Weights of a small image classifier.
Model: 4.41M parameters, 96-pixel images, norm batchnorm, activation elu, widths [64, 112, 192].
Training: muon at rate 0.025, batches of 64, held-out accuracy 99%.
Data: trained on capsule endoscopy frames (Kvasir-Capsule), 42238 training examples, 29.1 epochs.
Rows from block 12 of a small image classifier, named by matrix and row number. Rows with one number belong to one channel. Each number is 128 + 24 x the weight over its row's rms, rounded and kept within 0 to 255. All counts start at 0.
After each channel's rows are labels from the 100 images, of 14976, where the channel reaches its highest value: "top examples" is what is common among them. Only what is clearly more common there than usual is listed. The data: capsule endoscopy frames (Kvasir-Capsule). In brackets: how many of the 100, against the usual share in percent.
# convs0: first 3x3 conv (model.blocks.12.convs.0.weight, 192x192x3x3, each kernel summed), inputs 0-191
# convs1: second 3x3 conv (model.blocks.12.convs.1.weight, 192x192x3x3, transposed, each kernel summed), outputs 0-191

convs0.113 [134 136  95 114 112 133 131 193 142 155  82 144 116 100 110 140 120 135 122 144 123 101  96 163 182 127 155 143 156 155 117 101 145 110 154 140 181 115 140 145 159 137  78 147 135  95 122 112 122 129 152  58 112 130 133 159 154 158 126 124 158 118  86 162 139 104 111 142 138 125 185 114 109 117 112 114 102 113  92 149 176 151 112 116 116 137  98 140 130 145  99 164 134 109 116 149 133 131 137 106 117 126 172 192 111 128  63  98 146 117 108 169 118 156 104 173 117 152 131 153 148 131 152 169  94 120  78 128 120 129  94 100 120 149 160 153 143  83 136 102 145 117 127 111 166 105 148 129 120 152 140 136 118 103 132 146 150 114 152 135  82 121 145 115 135 132  83 140 120 124 116 101 138 118 128 121 156 126 108 153 149 132 137 147 115  97  93 128 156 142 135 122]
convs1.113 [147 128 131 131 157 126 142 126 132 102 149 164 134 157 111 133 110 133 138 131  97 111  93 130 143 133 142 147 124 152 132 142  97 146  78  98 105 122 138 119 117  85 109 138 151 148  88  84 140 111 145 118 189 132 138 159 130 148 139 111 107  95 107 128 142 124 138 132 207 139 111 137 129 180 136 126 109 120 125 113  96 141  90 105 131  98 149 107 164 129 171 117 142 136  84 126 152  89 127 157 162 140 130 130 135 104 151 128  98 116 123  95 148 115 151 108 133 137 102 135 106 137 139  94 101 131 136 126 183 146 112 127 177 128 142 140 132 108 131 111  93 125 100 148  66 108 126 136 100 120 140 124 111  93 128 128 144 148  75 138 177 103 117 114 125 214 170 109 124  87 134 167  78  92 136 123 111 103 153  91 152 149 109 148 141 130 100 129 106 112 138 108]
top examples: finding: angiectasia (64 vs 1.8)

convs0.24 [130 122 140 117 130 125  93  95 101 124 108  94 166 192 122 114 124  88 111 122 115 128 112 172 190 128 131 161 120 119 125  92  91 108 136 145  95 138 147  98 163 139 135 129 129 111 103 150  91 129 119 124 158 134 117 132 156  95 139 130 105 127 121  77 102 155 146 137 149 101 101  91 100  90 102 152  97  96  76 153 152 133 139 138 138 117 157 132 124 122  82 149 129 140 129 163 128 122 111 125 128 142 180 136 169 161  96 129 121 179 178  81 108 114 129 149 136 122 162 150 120 142 114 139  84 142 119 129 110 111 133 136 126 163 177  92 166 131 137 130 154  49 140 161  92 142 100 113 152 131 141 120 129 108 132 135 157 104 140  84  99  97 113 123 130 107 115 118  98 119 103 137 125  90 123 143 136 123 122 172 118 121 140  94 110 132 110 102 143 117 122 110]
convs1.24 [135 145 137 101 108 131 148 141 135 131 124 114 123 116 167 159 107 122 130 138 148 123 129  98  92 127 153 167 111 117 112 164 126 126 169 134 127 169 125 110 154 142 137 149  89 152 171  87 178 147 137 112 108 108 130 121 115 125 160 125  77 136  94 103 131 114 137 109 149 116 148 120 124  55 135 144 130 128 149 147 156 116 104 100  89 128 155  69  95 133 171 111 108  97  68 105 113 123 111 143  80 144  83 127 155 150 134 113  91 142 144 115 111 131 100 100 132 123 130 153 133 124  76 172 121 143 130 118 108 150 100 116 136 125 104 104 134 115 113 105  96  87 142 139 133 129 146 122 138 120 173 125 147 112 133 145 136 123  93 118  56 149 109 107 158 133 113 102 118 128 114 149  97 166 144 117 137 129 170 143 189  91 149 145  86 111 130 132 123 161 108  92]
top examples: finding: lymphangiectasia (59 vs 1.3)

convs0.16 [174  92 155 159  63 102 112 124 125 117 105 102  87  95 140 125 154 151 169 114 143 154 130 112  97 142 120 118 151 116 133 160 156 122 121 136 151 135 100 140 115 105 111 122  66 110 110 162  95 130 103  97  94 147 118 125 120 112 128 161 103 136 115 129 112 120 150 121 146  90 153  89 106 131  68 124 160 136 100 146 124 162  98 113 103 133 111 120 131 122 157 108 154 106 116 169 128  93 124 100 106 115 102 190 109 122 114 100 124  95 132 130  99 149 162 169 126 127 142 149 163 158 148 134 153 135 157 118 115 154 118 161 157  78 145 100 167 113 139 169 111 124  94 109 131 132 137 135 108 167 162 127 112 108 125 130 139 137 137 115 162 153 148 141 154 144  84 157 127 140 142 115 112 117 115 135 137 111 134 109  86 118 116 142 131 184 129 174 167 140 160  88]
convs1.16 [ 93 144 131 123 114 117 132 131 126 168 114 158 124 163 114 137 134 105 163 110 103 122 170 155 121 126 130 161 139 157 126 120 114 133  86 130 131 139 115 151 112 108 138 161 159  95  95 107 134 157 147 143 136 144 129 149 142 137 181 108 168 126 195 116 144 136 114 142 148 144 110 143 146 113 150 121 133 159 135 128 103 127  97 139 123 126 120 167 105 112 132 179 150 124 182 136 142 131  75 154 160 111 115  91 120 114 125 120 133 158 130 125 120 115 115 107  96 150 116 114 128 114 122 135 100 153 130 131 113  97 114 123 157 144 108 143 167 168 114 111 127 110 180  92 141 119 110 109 141  85 155 127 123 113 143  79 129 138 124 124 127  96  92 151 101  82 107  87  39  57 111 131 137 146 131 117 134 115 134 118 183 147 130 155 160 114 107 110  99  82 171 123]
top examples: finding: angiectasia (48 vs 1.8)

convs0.56 [145 107 122 141 115 105 154 160 118 136 135 114 154 112 150 132 101 128 148 111 138 104 101 144  89 103 122 107 137 134 122 117 100 132 190 119 160 125 148 170 112 142 115 114 108 144 121 157 131 134 130 125 124 147 122 179 124 179 178 128 148 141 128 134 119 119  85  99 135 131  85 110 133 120 148  87  74  95 135 117 103 110 100 157  89 106 179 108 119 105 135 121 151 145 151 145 112 145 134 119 167 119 164 111 149 103 117 112  81 120 150 116 117 132 147 169  83  73 156 132 140 130 151 100 125 158 143 137  96 128 148 146  85 109 126 126 127 102 126 179 157 123 152 146 191 118 119 124 119  85 135  93 133 130 153  63  81 169 116 108 126 138 117 137 161 110 132 137  97 131 127 159 119 155 120 134 131  76 137 119 105 128 164 102 135 134  87 131  99 166 117 145]
convs1.56 [107 135 134 100 141 120 147 118 122 128 132 112 106 156 155 141 110  99 204 135 154 145 129 108 138 123 115 188 109 126 131 146 151  86 146 110 124 150  94  94  82 142 110 107 147 114 128 127  85 100 120 137 119 134  75 170 173 126 157 142  80 142 157 185 121 138 175 118  75 127 135 122 114 111 148 163 106 121 108 113 163 143 118 112 150 126  76  85  89 120 142 123  78 144 155 104 139 157 160 135 100 138 117 141 109 103 164 124 148 140 124  95 121 142 133 116  98 137 145 128 110 120 215 145 160 149 134 141 100 122 138 132 148 140 140 160 139  86 139 115  94  82 113 127 138 111 135 134  92 114 126 139 125 164 127 130 115 120 125 126  98 114 141 145 107 135 135 124  71 163 138 133 141 144 108 138 101 149 114 170 146 149 110 148 132 131  99 123 146 136 125 101]
top examples: finding: lymphangiectasia (42 vs 1.3)

convs0.5 [ 84 197 120 134 125  98 151  93 137 125 170 169 148 119 150 142 134  60 154 116 170 142 154 128 146 149 123 120 147 134  92  76 109 120 116 121 127 141 114  84 175 156 111 158 109 152 110 115 143 176 118 143 107 139 104 104 129 123 150  76 177 177 140 113 121 147 131 134 124 111 151 139 126 135 143 145 159 100 163  99 163 108 127  94 106 146 127 101 106 154 154 116 120 117 103 115  99 110 108 101 140 125 125 142 140 148 149 124 147 134 124 116 127 142 123 106 151 126  56 140 110  94  78 180 150 105 123 152 125 149 112 114  79 129 113 161 124 142 105 113  93 119 114 123 136 142 108  96 142 117 152 198 117 148 136  92 165 116 142 145 144 135 104 139 126 113 123 120 102 110 132 130 136 124 140 117 152 108  83 129 145 163 131 133 123 114  86 130 133 163 147 130]
convs1.5 [154 158 125 123 105 183  99 111 129 125 119 110 113 141 117 110 138 149  89 144  87  77 123 116 185 151 141 169  81 112 133 149 116 171 159 105 106 124 154 128 116 158 127  96 106 165 142 111 101 112 157 124 106 100 132 126 118 126 138 131  92 135 110 146 139 102 134 116  52 105 136  88 102 101 122 106 102 137 103 119 143 149 119 124 123 109 112 151 109 130 118  86 167 129 156 115 133 131 148 111 149 134 141 140 141 170 127 133 109 144 129 148 123 114 143  79 125 159 156 123 151 148  81 105 122 121 130  78 136 108 120  80 137 136 122 104 101  83 126 115 130 107 169 124 115 113 118 125 166 125 166 104 147 125 108  99 130 106  95 107 139 107 133 110 127 185 137  83 184 100 151 165 111 127 118 161 142 159 170 168 128 113 134 144 143 144 145 132 146  75 116 125]
top examples: finding: lymphangiectasia (47 vs 1.3)

convs0.26 [107  99 107 120  95  93 126 132 139 123 117 163 136  95 118 106 112 117 126  96 147 124  62 135  66 136 141  93  95 127 139 132 112 136 165 159 150 179 115 118 128 111 131 118 161  90 117 126 117 130 115 148 105 125  96 139 129 136 112 128  98 114 139 118 153 132 107 183 105 111 130 134 178 139 110 140  89  72  83 137  98 115 125 131 162 154 145  96  87  74 100 120 143 152 111 159 114  96 139 113 123 119 159 124 117 110 183 129 123 110  81  94 135 104 108 150 157 162  98 145  97 167 141 142 157 114 121 151 104 138 141 155 123 117 133  94 136 118 104 149 163 161 114 128 148 129 105  99 123 130 109  91 112 158 127 116 170 115 133 134 181 141 100 115 147 102 149 109  97 181 108 133 132 121 115 133 143 137 161 117 151 150 128  82 142 132  98 163 153 133 143 148]
convs1.26 [125 131 120 115 171 104 121  95 115 152 118 132 123 129 114 137 133 119 124 124 116 133 118 148 126 126  79 138 141 117 104 129 113 142 117 159 115 130 124 130  97 147 119 158  82 110 113 149  96 158 154  87 103 123 114 160 130  92 101 112 145 144 206 139 114 142 115 125  64 141 147 139 133  80 146 129 134  94 120 126 122 133 107 115  79  96 134 189 123 155 108 159  95 107 149 131 129  89 125 137  80 158 147 145 143 146 123 162 185  99  90 145 100 122 140 140 165 126 117 120 119  99 123 113 123 143 161 109 136 128  92  92 128 141  79  92 114 130 117 119  87 200 102 127 122 131 131 120 116 147 152 112 128 194 115 151 116 143 106  89 107 141 124 113  91 102 119 106 157 118 139 152 120 146 129 151 106 123 123 125 117 126  92 123  64 107 106 131  94  97 114 148]
top examples: finding: angiectasia (86 vs 1.8)

convs0.67 [151  93 145  79 149  98 101 131 113 143 117  80 129 145 112 118 176 112 151 108 159 116 111 170 149 150 150 130 127 124  97 144 115  91 124 131 108 106 129 106 106 132 149 173 119 115 130 160 109 126  81 139 130  93  80 111 125 135 134  94 142 124  97 151 144 143 153 141 147 121  90 143 106 103 126 136 111 122 144  81 135 117 139 135  86 116 127 173  90 142 127 158  82 162  96  76 146 121 140 124 109 106 139 136 134 160 123 153 118  95 114 103 134  78  92 113 113 164 116 138 131 173 134 104  83 181 109 140 140  95 117 129  99 122 151 141 164 167 154 113 113 122 136 150  97 123 102 130 129  97 160 138 138 143  98 117 112 120 104 112 140 116 115  93 123  85 153  94 133  92 153 120 123 116  73 151 119 130 135  88 102 117  89 103 110 161 174 110 121 113 103 114]
convs1.67 [112 146 116 136 150 103 120 136 111 117 126 149 109 122 118  95 139 115 105 109 197 133 117 137 140  99 107 130  97 144 100 123 171 143 120 104 154 133 131 144 117 131 133  60 136 175 117  86 169  92 128 117 119  78 149 163  96 108 167 151  96 101 114 124 108  83 105 113  81 133 129 101 112 117 115 100 132 147 133 104 147 131  98 170 125 147 157  97 139 155 171 141 117 110 156 129 124 153  98 108  99 132 145 116 108 101 106 130  96 121 124 106 144 136 126 162 108 121 130 145 159  89 136 127 121 136  75  94 104 143 137 134 124 119 150 156 122 114 134 140 154 135  73  51 145 142 122 144 155 144 158 102 103 144 119 106 113 131 174 104 109 138 123 123 133 184 125 165 108 163  92 132 137 118 116 137 101 136 117  97 117 117 114  67  96 140 104 119  99 114 137 152]
top examples: finding: pylorus (34 vs 3.4)

convs0.33 [ 82 129  87 132 122 128 143 151 159 128 102 117 104 114 117 113 130 155 166 101 184 152 145 125 121 125  82 118 129 130 111 106 151 117 166  94 129 141 112 112 144 108 119 123  85 156  94 126 113 106 128 133 129  98 122 121 135  92 118 135 135 164 177 177 104 129  88 129 132 159 142 158 116 137 126 155 129 137 144 161 118  88 153 112 174 127 129 113 104 131 104 141 108  90 116 109 153  79 121 103 124 114 115  98 132 115 170  97 144 163 151 121 129 137 123 114 129 119 117 164 115  75 130 179 144 155 132  79 120 118 104 121 123 126 121 155 100 143 174 141 127 125 131 157 132 118 147 152 118 159 115 156 129 133 125 179 115 107 119 139 127 109 106 111 125 112  76 112  77 150 142 155 124 173 160 173 128 135 136  97 153 146 106 164 174 169  98 124 150 191 152 121]
convs1.33 [187 136 134 108 121 155 111  67 100  97 121  96 114  90 121 154 123 104  86 123 129 130 142 159 149 134 120 144 128 145 126 119 119 121  95 110 114 102 140 116 118  66 103  93 139 133 109 107 100 132 157 126  91 159 132 132 175 135  48 136 158 159 174  96 136 117 134 143 197 141  94 130 128 115  88 152  80 124 118 119  93 134 117 141 113 171 106 129 156 129 113  70 167 116 102 103 116 186 181 127 141 136 116 119 102 132 119 118 109 101 140 101 141  98 163 103 121 125 136 106 117 145 135 118 151  95  83 137 120 149 147 135  86 157 137 109 128 128 147 145 143  90  87 107  86 157 115 139 116 126 133 101 142 120 137 128 122 158 118 119 125 141 132 136 138 131 128 139 139 143 136 106  81 130 104 165 155 104 128 128 124 103 126 130 157 105 150 118 142 103 134 160]
top examples: finding: pylorus (34 vs 3.4)

convs0.178 [114 158 146 140 140  91 141 130  91 167 106 116 133 123 135 117 145 101 143 123 167 102 126 124 120 124 129 146 135 116  95 114 113 159 117 143 109 108 143 101 154 148 153 126 143 105 105 193 155 164 166 144 146 121 107 102 198  96 112 137 114  99 132 105 108 136 133 127 112 132 127 133 132 112 186 117 138 120 108 150 106 137 138 158 108 121 212 114 122 133 119 145 172 121 170 118 104 151 126 153 151 138 143 149 103 124 134 132 161 161 169 176 167 119 162 121 144 169 123 129 116 111 108 125 155 126 143 130 168 105 141 150 127 181 152 121 170 141 113 122  96 140 130 147 134 171 123  98 117 136 148 126 118 153 126  99 180 138 130 144  96  94  98 136 151 126 165 116 175 167 114 157 143 133 161 170 115 160 126  91 139 150 139 132 122 133 122  69 157 120 132 146]
convs1.178 [ 92  98 144 102 152 139 144  70 151 132 116 162 141 124 104 114 117 105  99 147  95 125 119 116 112 100 124 108 104 111 129 121 129 137 153 156 137 122 122 144 130 172 131  98 156  52 127 120 152 118 119 130  91  91 127 145 157  93 175 137 116 127 157 167 141 131 131  99  51 121 138 120 113  65 125 149 117 145  79  98 125 138 159 113 122 127 183 118 120 131 118  75  84 123 138 118 123 143 110 133 139 157 128 165 132 132 119 166 138 150 155 110  88 136 127 145 137 123 166 129 128 129 126 112 104 128 118 122 104 143 133 119 128 133  92 121  98 105 127 134 167 109 143 142 128 144 135 130 133 143 122 132 113  77 104 190  83 119  39 145 157 135 101 133 111 142 122  83 108 102 140  97 122 160 116 106 113 112 118 130 138 117 154 117 118 151  87 136 108 125 105 124]
top examples: finding: lymphangiectasia (47 vs 1.3)

convs0.85 [148  93 109 137  80 155 112 102 160 124 120 101  94 149 142 109 126 102 146 122  96 150 125 142 138  94 124 107 165 142 131  98 127 165 117 130 141  94 120 104 137 124 134 119 133  88 135 107 108 120  96 160 124 119  66 129 109 136 107 150 118 118 135 104 175 110 161 108 145 105 162 137 158  99 108 133 103  73  78 145 157 104 144 134 155 107 134 184  94 162  99 117 135 119 105 135 127 139 122 182  99 143 135 146 144 126 119 111 127 126 106 108  97 105 136  84 161 100 109  92 116 108 108 132 119  97  93 137 120 112 154 121 185 142 148 106 148 129 141 119  99  75 132 163  81 115 123 156 127 117 127  96 125 127  95 182 153  90 100 109 158 143 135 105 116 123 113 134 151 123 181  89 127 114 106 118 146  69 125 131 126 142 143 132 178 113 147 117 127 141 137 121]
convs1.85 [121 114 144 135  87 129 131 192 137  81 112 119  96 130 113 128 120 132 177 118 127 117 136 106 186 105 130 124 137 118 120 149 140 124 141 127 132 131 159 125 130 149 122 158 114 153 146 117 147  92 135 124 123 145 162 127 125 127 131 147  49 149 122  98 116 103  90 153 125 136 140 146 125 128 118 118 149 111 182 121 111 127  97 174 122 161  91  81 121 153 111 137 114 117 129 142 138 113 118 116 143 106 110 110 143 111  99 163  95 105 106  27 139 120 136 120 134  90 114 106 109 121 126  99 120 147 137 101 163 154 126 122 130 140 141 160  92 136 139 158 153 114 140 120  84 132 159 105 166 152 156 124 176 131 149 176 150  96  80 138 139 141 143  97 113  65 136  86  76 123 121 111 102  82 122 128 105 151 136 111 105 145 146 148 113 130 110 133 133 142 135 113]
top examples: finding: pylorus (35 vs 3.4)

convs0.127 [ 87 172  67 106 136 127 112 122 126 123 111 119 147 128 124 142 160 127 100  86 160 157 175 128  90 107 103  91 143 172 112 126 112 122 125 113 116 123  98  99 103 141 133 114 116 107 124 107 143 115 116 146 153 149 104 130  74 101 137 116  76 100  90  77 157 138 127  97 142 140 160  97 120 110 135 107 133 157 123 113 102 107 151 120 161 138 164 145 139 133  72 134 144 148  89 111 103 161 135 146  83 176 140 136 120 121 164 143 130 110 159 111 145 135 150 131 122 126 183 121 113  49 143 131 132 109 105 134 168 113 114 107 121 109 145 175 108 128 158 177 140 138 123 164 114 123 114 122 134 146 138 122 155 117  97  99 118 110 145 160 184 145 107 135 135 154 121  91 140 127 117 103 104  92 140 111 133 125 120 102 135  98  87 151 157 136  99 129 116 132 125 136]
convs1.127 [114  98 150 159 144 128 111  97 142 144 144 150 120 128 141  76 103 111 137 138 115 160 128 119 128 150 136  85 136 116 129 118 115 109 105 164 112 110 128 155 127 157  78 127 120 183 158 114 227 118 123 154 129 159  91 116 134 138 124 104 107 107 144 142 110 128  99 113 121 119 104 134 112 154 146 128 196  97 105 141 116 136 134 138 136 132 126 119 139 127 137 122 121 135 134 173 159 107 146  85 111 140 161 150 152 132 139  73 122 123 106 143 153 122 111 171 105 135 110 139 153 145 129 124 165  96 134 128 132 159 103 114 106 130 165 131 114 142  96 127 113 114 134 165  99 133 118 123 136 129 116 146  96  74 140  73  93 110 162 166  99  93 138  63  84 133 104 116 115 119 125 131 123  83 150  98 123  87 151 156 127 125 162 116 146 106  96 159 101 102 139 134]
top examples: finding: pylorus (30 vs 3.4)

convs0.116 [125  55 140 119 123 115 116 144 130 150 106 146 160 135 162 108 113 103 113 136 104 102 130 131 120 121 141  93 109 135 137 130 159 113 106 130 136 130 124  70 126 109 155 114 149 111 156 118 122 159  94 142 110  79 105 155 142 157 106 123 131 151 147 108 169 137 153 111 144 105 113 122 127 116  99 113 105  16 118 100  97 101 121 138 132 135 103  78 115 124  87  77 126 139 132  95 146 175  84 113  99 109  83 154 136 127  89 130 142 107 123 147 109  82  81 145 122 115 141 144 115 110 152 141 130 125 135 120 122 103 132 107 138 122 118 111  97 145 145  95 135 159 160 117 129 125  94 126  84 109 152 130 143 100 135 129 154 108  75  85  85 125 124 132 131 108 111 121 147  83 128 106 110 165 131 135 116  92 100  98 125 151 139 133 168 122 121 116 142 144 105 135]
convs1.116 [124 169 135 117 132 127 127 120 145 153 165 107 134 123 120  75 101 127 153 130 112 127  94 146 149 137 111 138 100 141 111 125  96 137  91 135 115 122  74 138  91 185  90 113 139 150  94 141 119 111 139 133 148 220 131 155 126 170 114 120 143 143 130 123 117 141 114 147 103 128 120 152  76 152 117 109 160 151 141 143 160 138  95 154 148 120 138 153 130  94 148 111 127 151 112 130 145 122 180 105 160  82 131 118 149 123 142 128 138 115 112  86 106 113 123 114 113 156  99  94 102 121 218 130 115  91 103 123 162 157 115 146  97 131 164 132 173 113 144 121 121 114  82 130 145 129 113 116 131 124 153 137 130 109 125 138 102 117 130 120 138 148 121 115  99 134 136 132 153 151 121 146 151 141 124  97 143 138 138 140 130 111 109 127 121 118 100 143 135 118 236 151]
top examples: finding: pylorus (32 vs 3.4)

convs0.23 [145 116 128 161 157 117 154 112 136 128 151 101 135 147  63 110 196 166 104 123 135 151 117  80 132 138 114  98 118 124 110 119 123 110 101 103 133 145 130 147 109 153 126 111 122 140 116 140 142 134 188 167 148 123 133  97 160 132 132 135 128 141  92 103 128 131 176  99 108 146 140  92 134 100 117 126 134 151 140  73 118 136 173 159 113 154 155 167 151 112 146 110 138 150 130 120 152 125 104 143  99 120 159 175 135 160 149 126 127 142 164 124 158 131  89 128 199 123 140 124 105 108 129 115 121 122 121 106 166 116  93 158 140 133 114 150 138 186  77 148 117 171 124 150  99 145 127 128 141 140 128  69  97 142 120  95 162  94 100 160 150  76 135 130  98 125 157 161  99 132 155 148 103 106 141 129 115 120 147 118 138 116 102 125 132 121 130  86 141  92 146 128]
convs1.23 [114  98 137  88 120 147 123 113 117 147 126 130  93 148 143 123 131 115  57 128 159 126 136 111 156 102 119 134 127 165 139 131 119 140 125 112  97 136  93 111 144 104 126 126 143 160 190 150 110  60 125 185 101 134 103 210  68 162 140 146 138 139 142 165 120 136 141 169 105 154 109 127 139 120 135 144 133 114  86 139 152 121 128 166 116 126 155  87 115 131 106 105 136 128 144 128 111 140  99 126  91 143 158  76 117 142 136 136 171 132 121 156 145 106 119 133 122 154 122 143 121 132 150 121 129 119  99 147  98 106 114 107 143 142  94  67 133 135 100 119 161 138 121 134 112 174 128 124 149 142 183 172 111 133 113  99  97 144 124  92 118 165 132 122 124 170 128 108 188 126 121 106 120 130 108 145 140 125 141 110 135 117 137 137 125  90  98 144  85 129 148 154]
top examples: finding: pylorus (29 vs 3.4)

convs0.173 [122 144 116 160  96 137 156 110  84 137 105  98 142 133 149 109 128 123 111 146 103 147  62 104 177 124 139 121 121 115 177 108 151 177 144 151 107 116 130 134 108 143 150 111 122 111 139 135 164 112  76  92 132 116  63 133 152 143 115 139 143 136  97 115 129 162 159  94  98 158 137 144 164 103 149 109 114 137 118 110 110 140 133 131  88 125 194 128 111 103  70  71  96 127  96 143 117 118 101 133 178 130 115 128 102 129  94 168 105 126 129 115 104  75 109  99 121 113 127 127 124 123 138  97 101 131 111 138 121  93 145 132 139  99 118 113 112 115 107 115 120 114 197 123  89 140 104 110 121 162 131  82  77 134 108 119 123 135 103 112  92 123 144 151 158 124 122 153 127 132 116 121 111 137 160 102 169 125 142 123 141 142 115 156  95 146 113 135 115 140  92 119]
convs1.173 [138 139 116 130 103 120  92 124 131  67 126  80 121 179 118 102 115 110 133  87 172 137 167 104 100 128 156 175  98 139 114 110 102 148 174 109 109 100 174 112 125 124 125 124 187 119 104 125 125 142 128 128 106 103 144  83 129 165 134 176  89 134 132 129 146 125 132 142  79 128 134 125 125 114 150 142 135 154 144 137 139 118 169 164 117 130  91  71 107 129 143 133 135  99 173 124 133 114 152 129 135 121 126 131 119 152 139 137  92 112 155 131 109 124 139  79  90 143 121 152 138 169 138 150  93 102 122 127 142 142 108 130 140  76 160 122 112 118 133 153 135 135 119  81 125 136 137 161 141 146  95  98 135 107 121 167 153 130 135  95 132 118  90 106 119 181 115 126 120 106 128 170 155 127 149 149  70 123  99 128 135 107 125 139 167  87 116 158 153  93  92 143]
top examples: finding: lymphangiectasia (28 vs 1.3)

convs0.129 [127 172 123 176 103 128 114 139 174 132 106 144 127 106  90 113  92  91 132 110  79 147 111 135 118 103 154 119 170 147 110 128 162 140 139 163 136 167  98  70 131 143 142 153 112 120 103 130 100 150 138 145 136 108  84 145  62 170 112 127 168  97 147 159 138 142 182  98 139 129  98 148 170 133 162 125 107 147 157  98 144 134 115 140 127 114  83 121 127 115 148 107 111  83 133 121 137 148 134 153  99 116 125 153 131 151 130 130 118 109 116 102 109 165 145 123 160  99 146 163 126 128 129 112 122 108 141  92 138 126 127 125 127 103 110 118 109 110 122 152 159 119 131 132 164  92 137 102 104 150 112  88  99  78 124 147 155 177  85  85 126  81  97 135 142 146 134 121 126  89 135 124  95 144 111 102 127  94 123 128  90 115  93 126 174 103 138 133 106 115 133 116]
convs1.129 [116 111 111 126 131 116 138 161 120  97 130 122 173 143 114 153  87 142 145 122 103 112 133 106 106  89 157 137 146 144 134 143 113 125 109 123 113  99 183 141 110 123 163 146 153 187 107 125  83 148 128 115 111  94 139 128 144 122 139 126 175 149 165 161 115 130 140 182 122 140 108 128 166 106 118 139 140  95 122 106 119 119 166 137  94 115 135 114 104 141 127 166 146 121 152 133 140  79 149 136 168 148 129 109 134 156 134  85 180 133 166 104 150 136 124 116 168 183 165 138 113 123 149 162 105  96 126 157 165 131 126 118 112 104 127 135 131 105 185 127 158 143 140 147 126  92  97 132 165 115 122 127 108 120 112  74 120 115 119  81 102 154  92 112 146  64 146 156  85 136 113 188 114 139 155 138 138 151  93 139 123 116 134 113 167 137 126 125 106 145 144 123]
top examples: finding: angiectasia (35 vs 1.8)

convs0.140 [131 130  97 121 101 154 143 150 128 113 113 148 126 140 124 113 176  96  72 136 138 128 118 165 159 136 135 120 104 104 171 118 169 114 126 156 132 114 108 138  84 129 130 153 101 144 134  99  81 132 157 161 123 113 119  47  94 125 140 126 130 111 169  90 111 141 142 110 117 129 137 114  72 134 112 163 140 156 122 125 109 143 142 158 177 122 168 125  96 140 120 115 126 129 120 150 171 149 145 154 118 104 149 109 131 115  91 110 110 108 132 110  81 121 142 115 160 112  75 139 108 126 107 118 150  99 127 114 142  97 148 151 136 153 121 174 123 107 144 158  97 116 129 128 107 123 116 138 136 130  87  90 149 168 118 108 106 123 158 141 130 140  67  83 135 157 119 173  89 107 177 102  93 121 178 100 150 121 154 125 126 132 144 112 154 143 160 137 102 133 133 133]
convs1.140 [100 133 100 130 132 166 108 133 128 143 146 124 147 180 115 150 140 158  92 122 123 181 138  91 125 156 172 138 152 154 156 134 136 132 139 123 133 140 138 114 153 151 166 169 150 131 149 142  97 132  99 135 130 154 102  50 149 152 120 104 123 123  99  96 102 132 130 121 148 135 116 136 147  97 153 136 139 137 161 146 111  92 151 107 107 116 129 148 104 117 129 146 148 124 125 119  96  89 145 145 122 122 150  91 150 156 155 124 166 140 158 125 115 198 145 124 122 120 153 163 190 155 136 152 102 143 118 124  93 147 126 128 133 112 162 166 131 146 115  90 122 143 152 131 145 123 119 119 148 134 151 120 192 136 107 105 158 138 132 102 119 138 138 155 174 138 117 169 160 120 208 164 124 155 105 103 118 119 108 124 154 119 124 175 181 145 135 130 122 116 107 117]
top examples: finding: lymphangiectasia (61 vs 1.3)

convs0.180 [129 154 166 114  93 153 118 141 142 138 112 133 153  93 136  89 139 143 169 127 115 152 105  96 119  97 126  97  93 181 109 113 118  87 165 113 157 195 129 103 136 121 135 132 116 147 150 160 108 132 139 149 105 166 150 128 104 112 128 157 116 127 160 123 138  77 106 124 110 117 143 113 142  83 151 154 132 144  88 136  67 124 106 106 109 125 132 110 143  99 144 118 115  83  91 150 119  47 163 127 112  99 110 117 132 120 114 170  88 149 156 120 108 113 120 132 114 127 140 138 150  69 111  80 123 158 171 153 158 119 128 150 166 116 114 132  87 147 127 137  62  93 163 111 140 141 152 134 116 147 124 136 133 117 122 130 115 138 139  88 124 106 106 140 114  96 101 131 127 137 158 130 123 168 121 148 139 143 113 135  95 135 116 112 134 131 143 121 174  96 130 116]
convs1.180 [153 172 130 138 159  88 140 131 105 125 113 107 145 144 116 100 138 122  49 127 113 127 116 172 131 129 148 162 161  91 156 120 120 156  88 103 144 115  86 105 154 175 166 111 132 182 107 145 153  93 154 140 142 161 101 101 123 108 139 121 128  97 166 149 153 156 146 124 175 151 117 155 159 135 132 106  69 147 125 135 143 133 166 152 124 129 127  83 158 160 141 165 115 131  96 147 118 122 125 163 110  83 101 164 123  91 160 120  92 133 106  94 149 123 126 151 168 104 126 124 134 141 169 152 152 110 134 152 124 145 117 117 116 114  97 137 123 127 125 122 132 118 104 107 115 166 106 137 117 159 128 128 164  87 141 139 117 141 118 199 123 112 109 109 126  60 172 126 152 144 161 143 112 120 115 123 126 112 111 127 140 113 131 131 148 125 132 142 121 126 101 139]
top examples: finding: angiectasia (65 vs 1.8)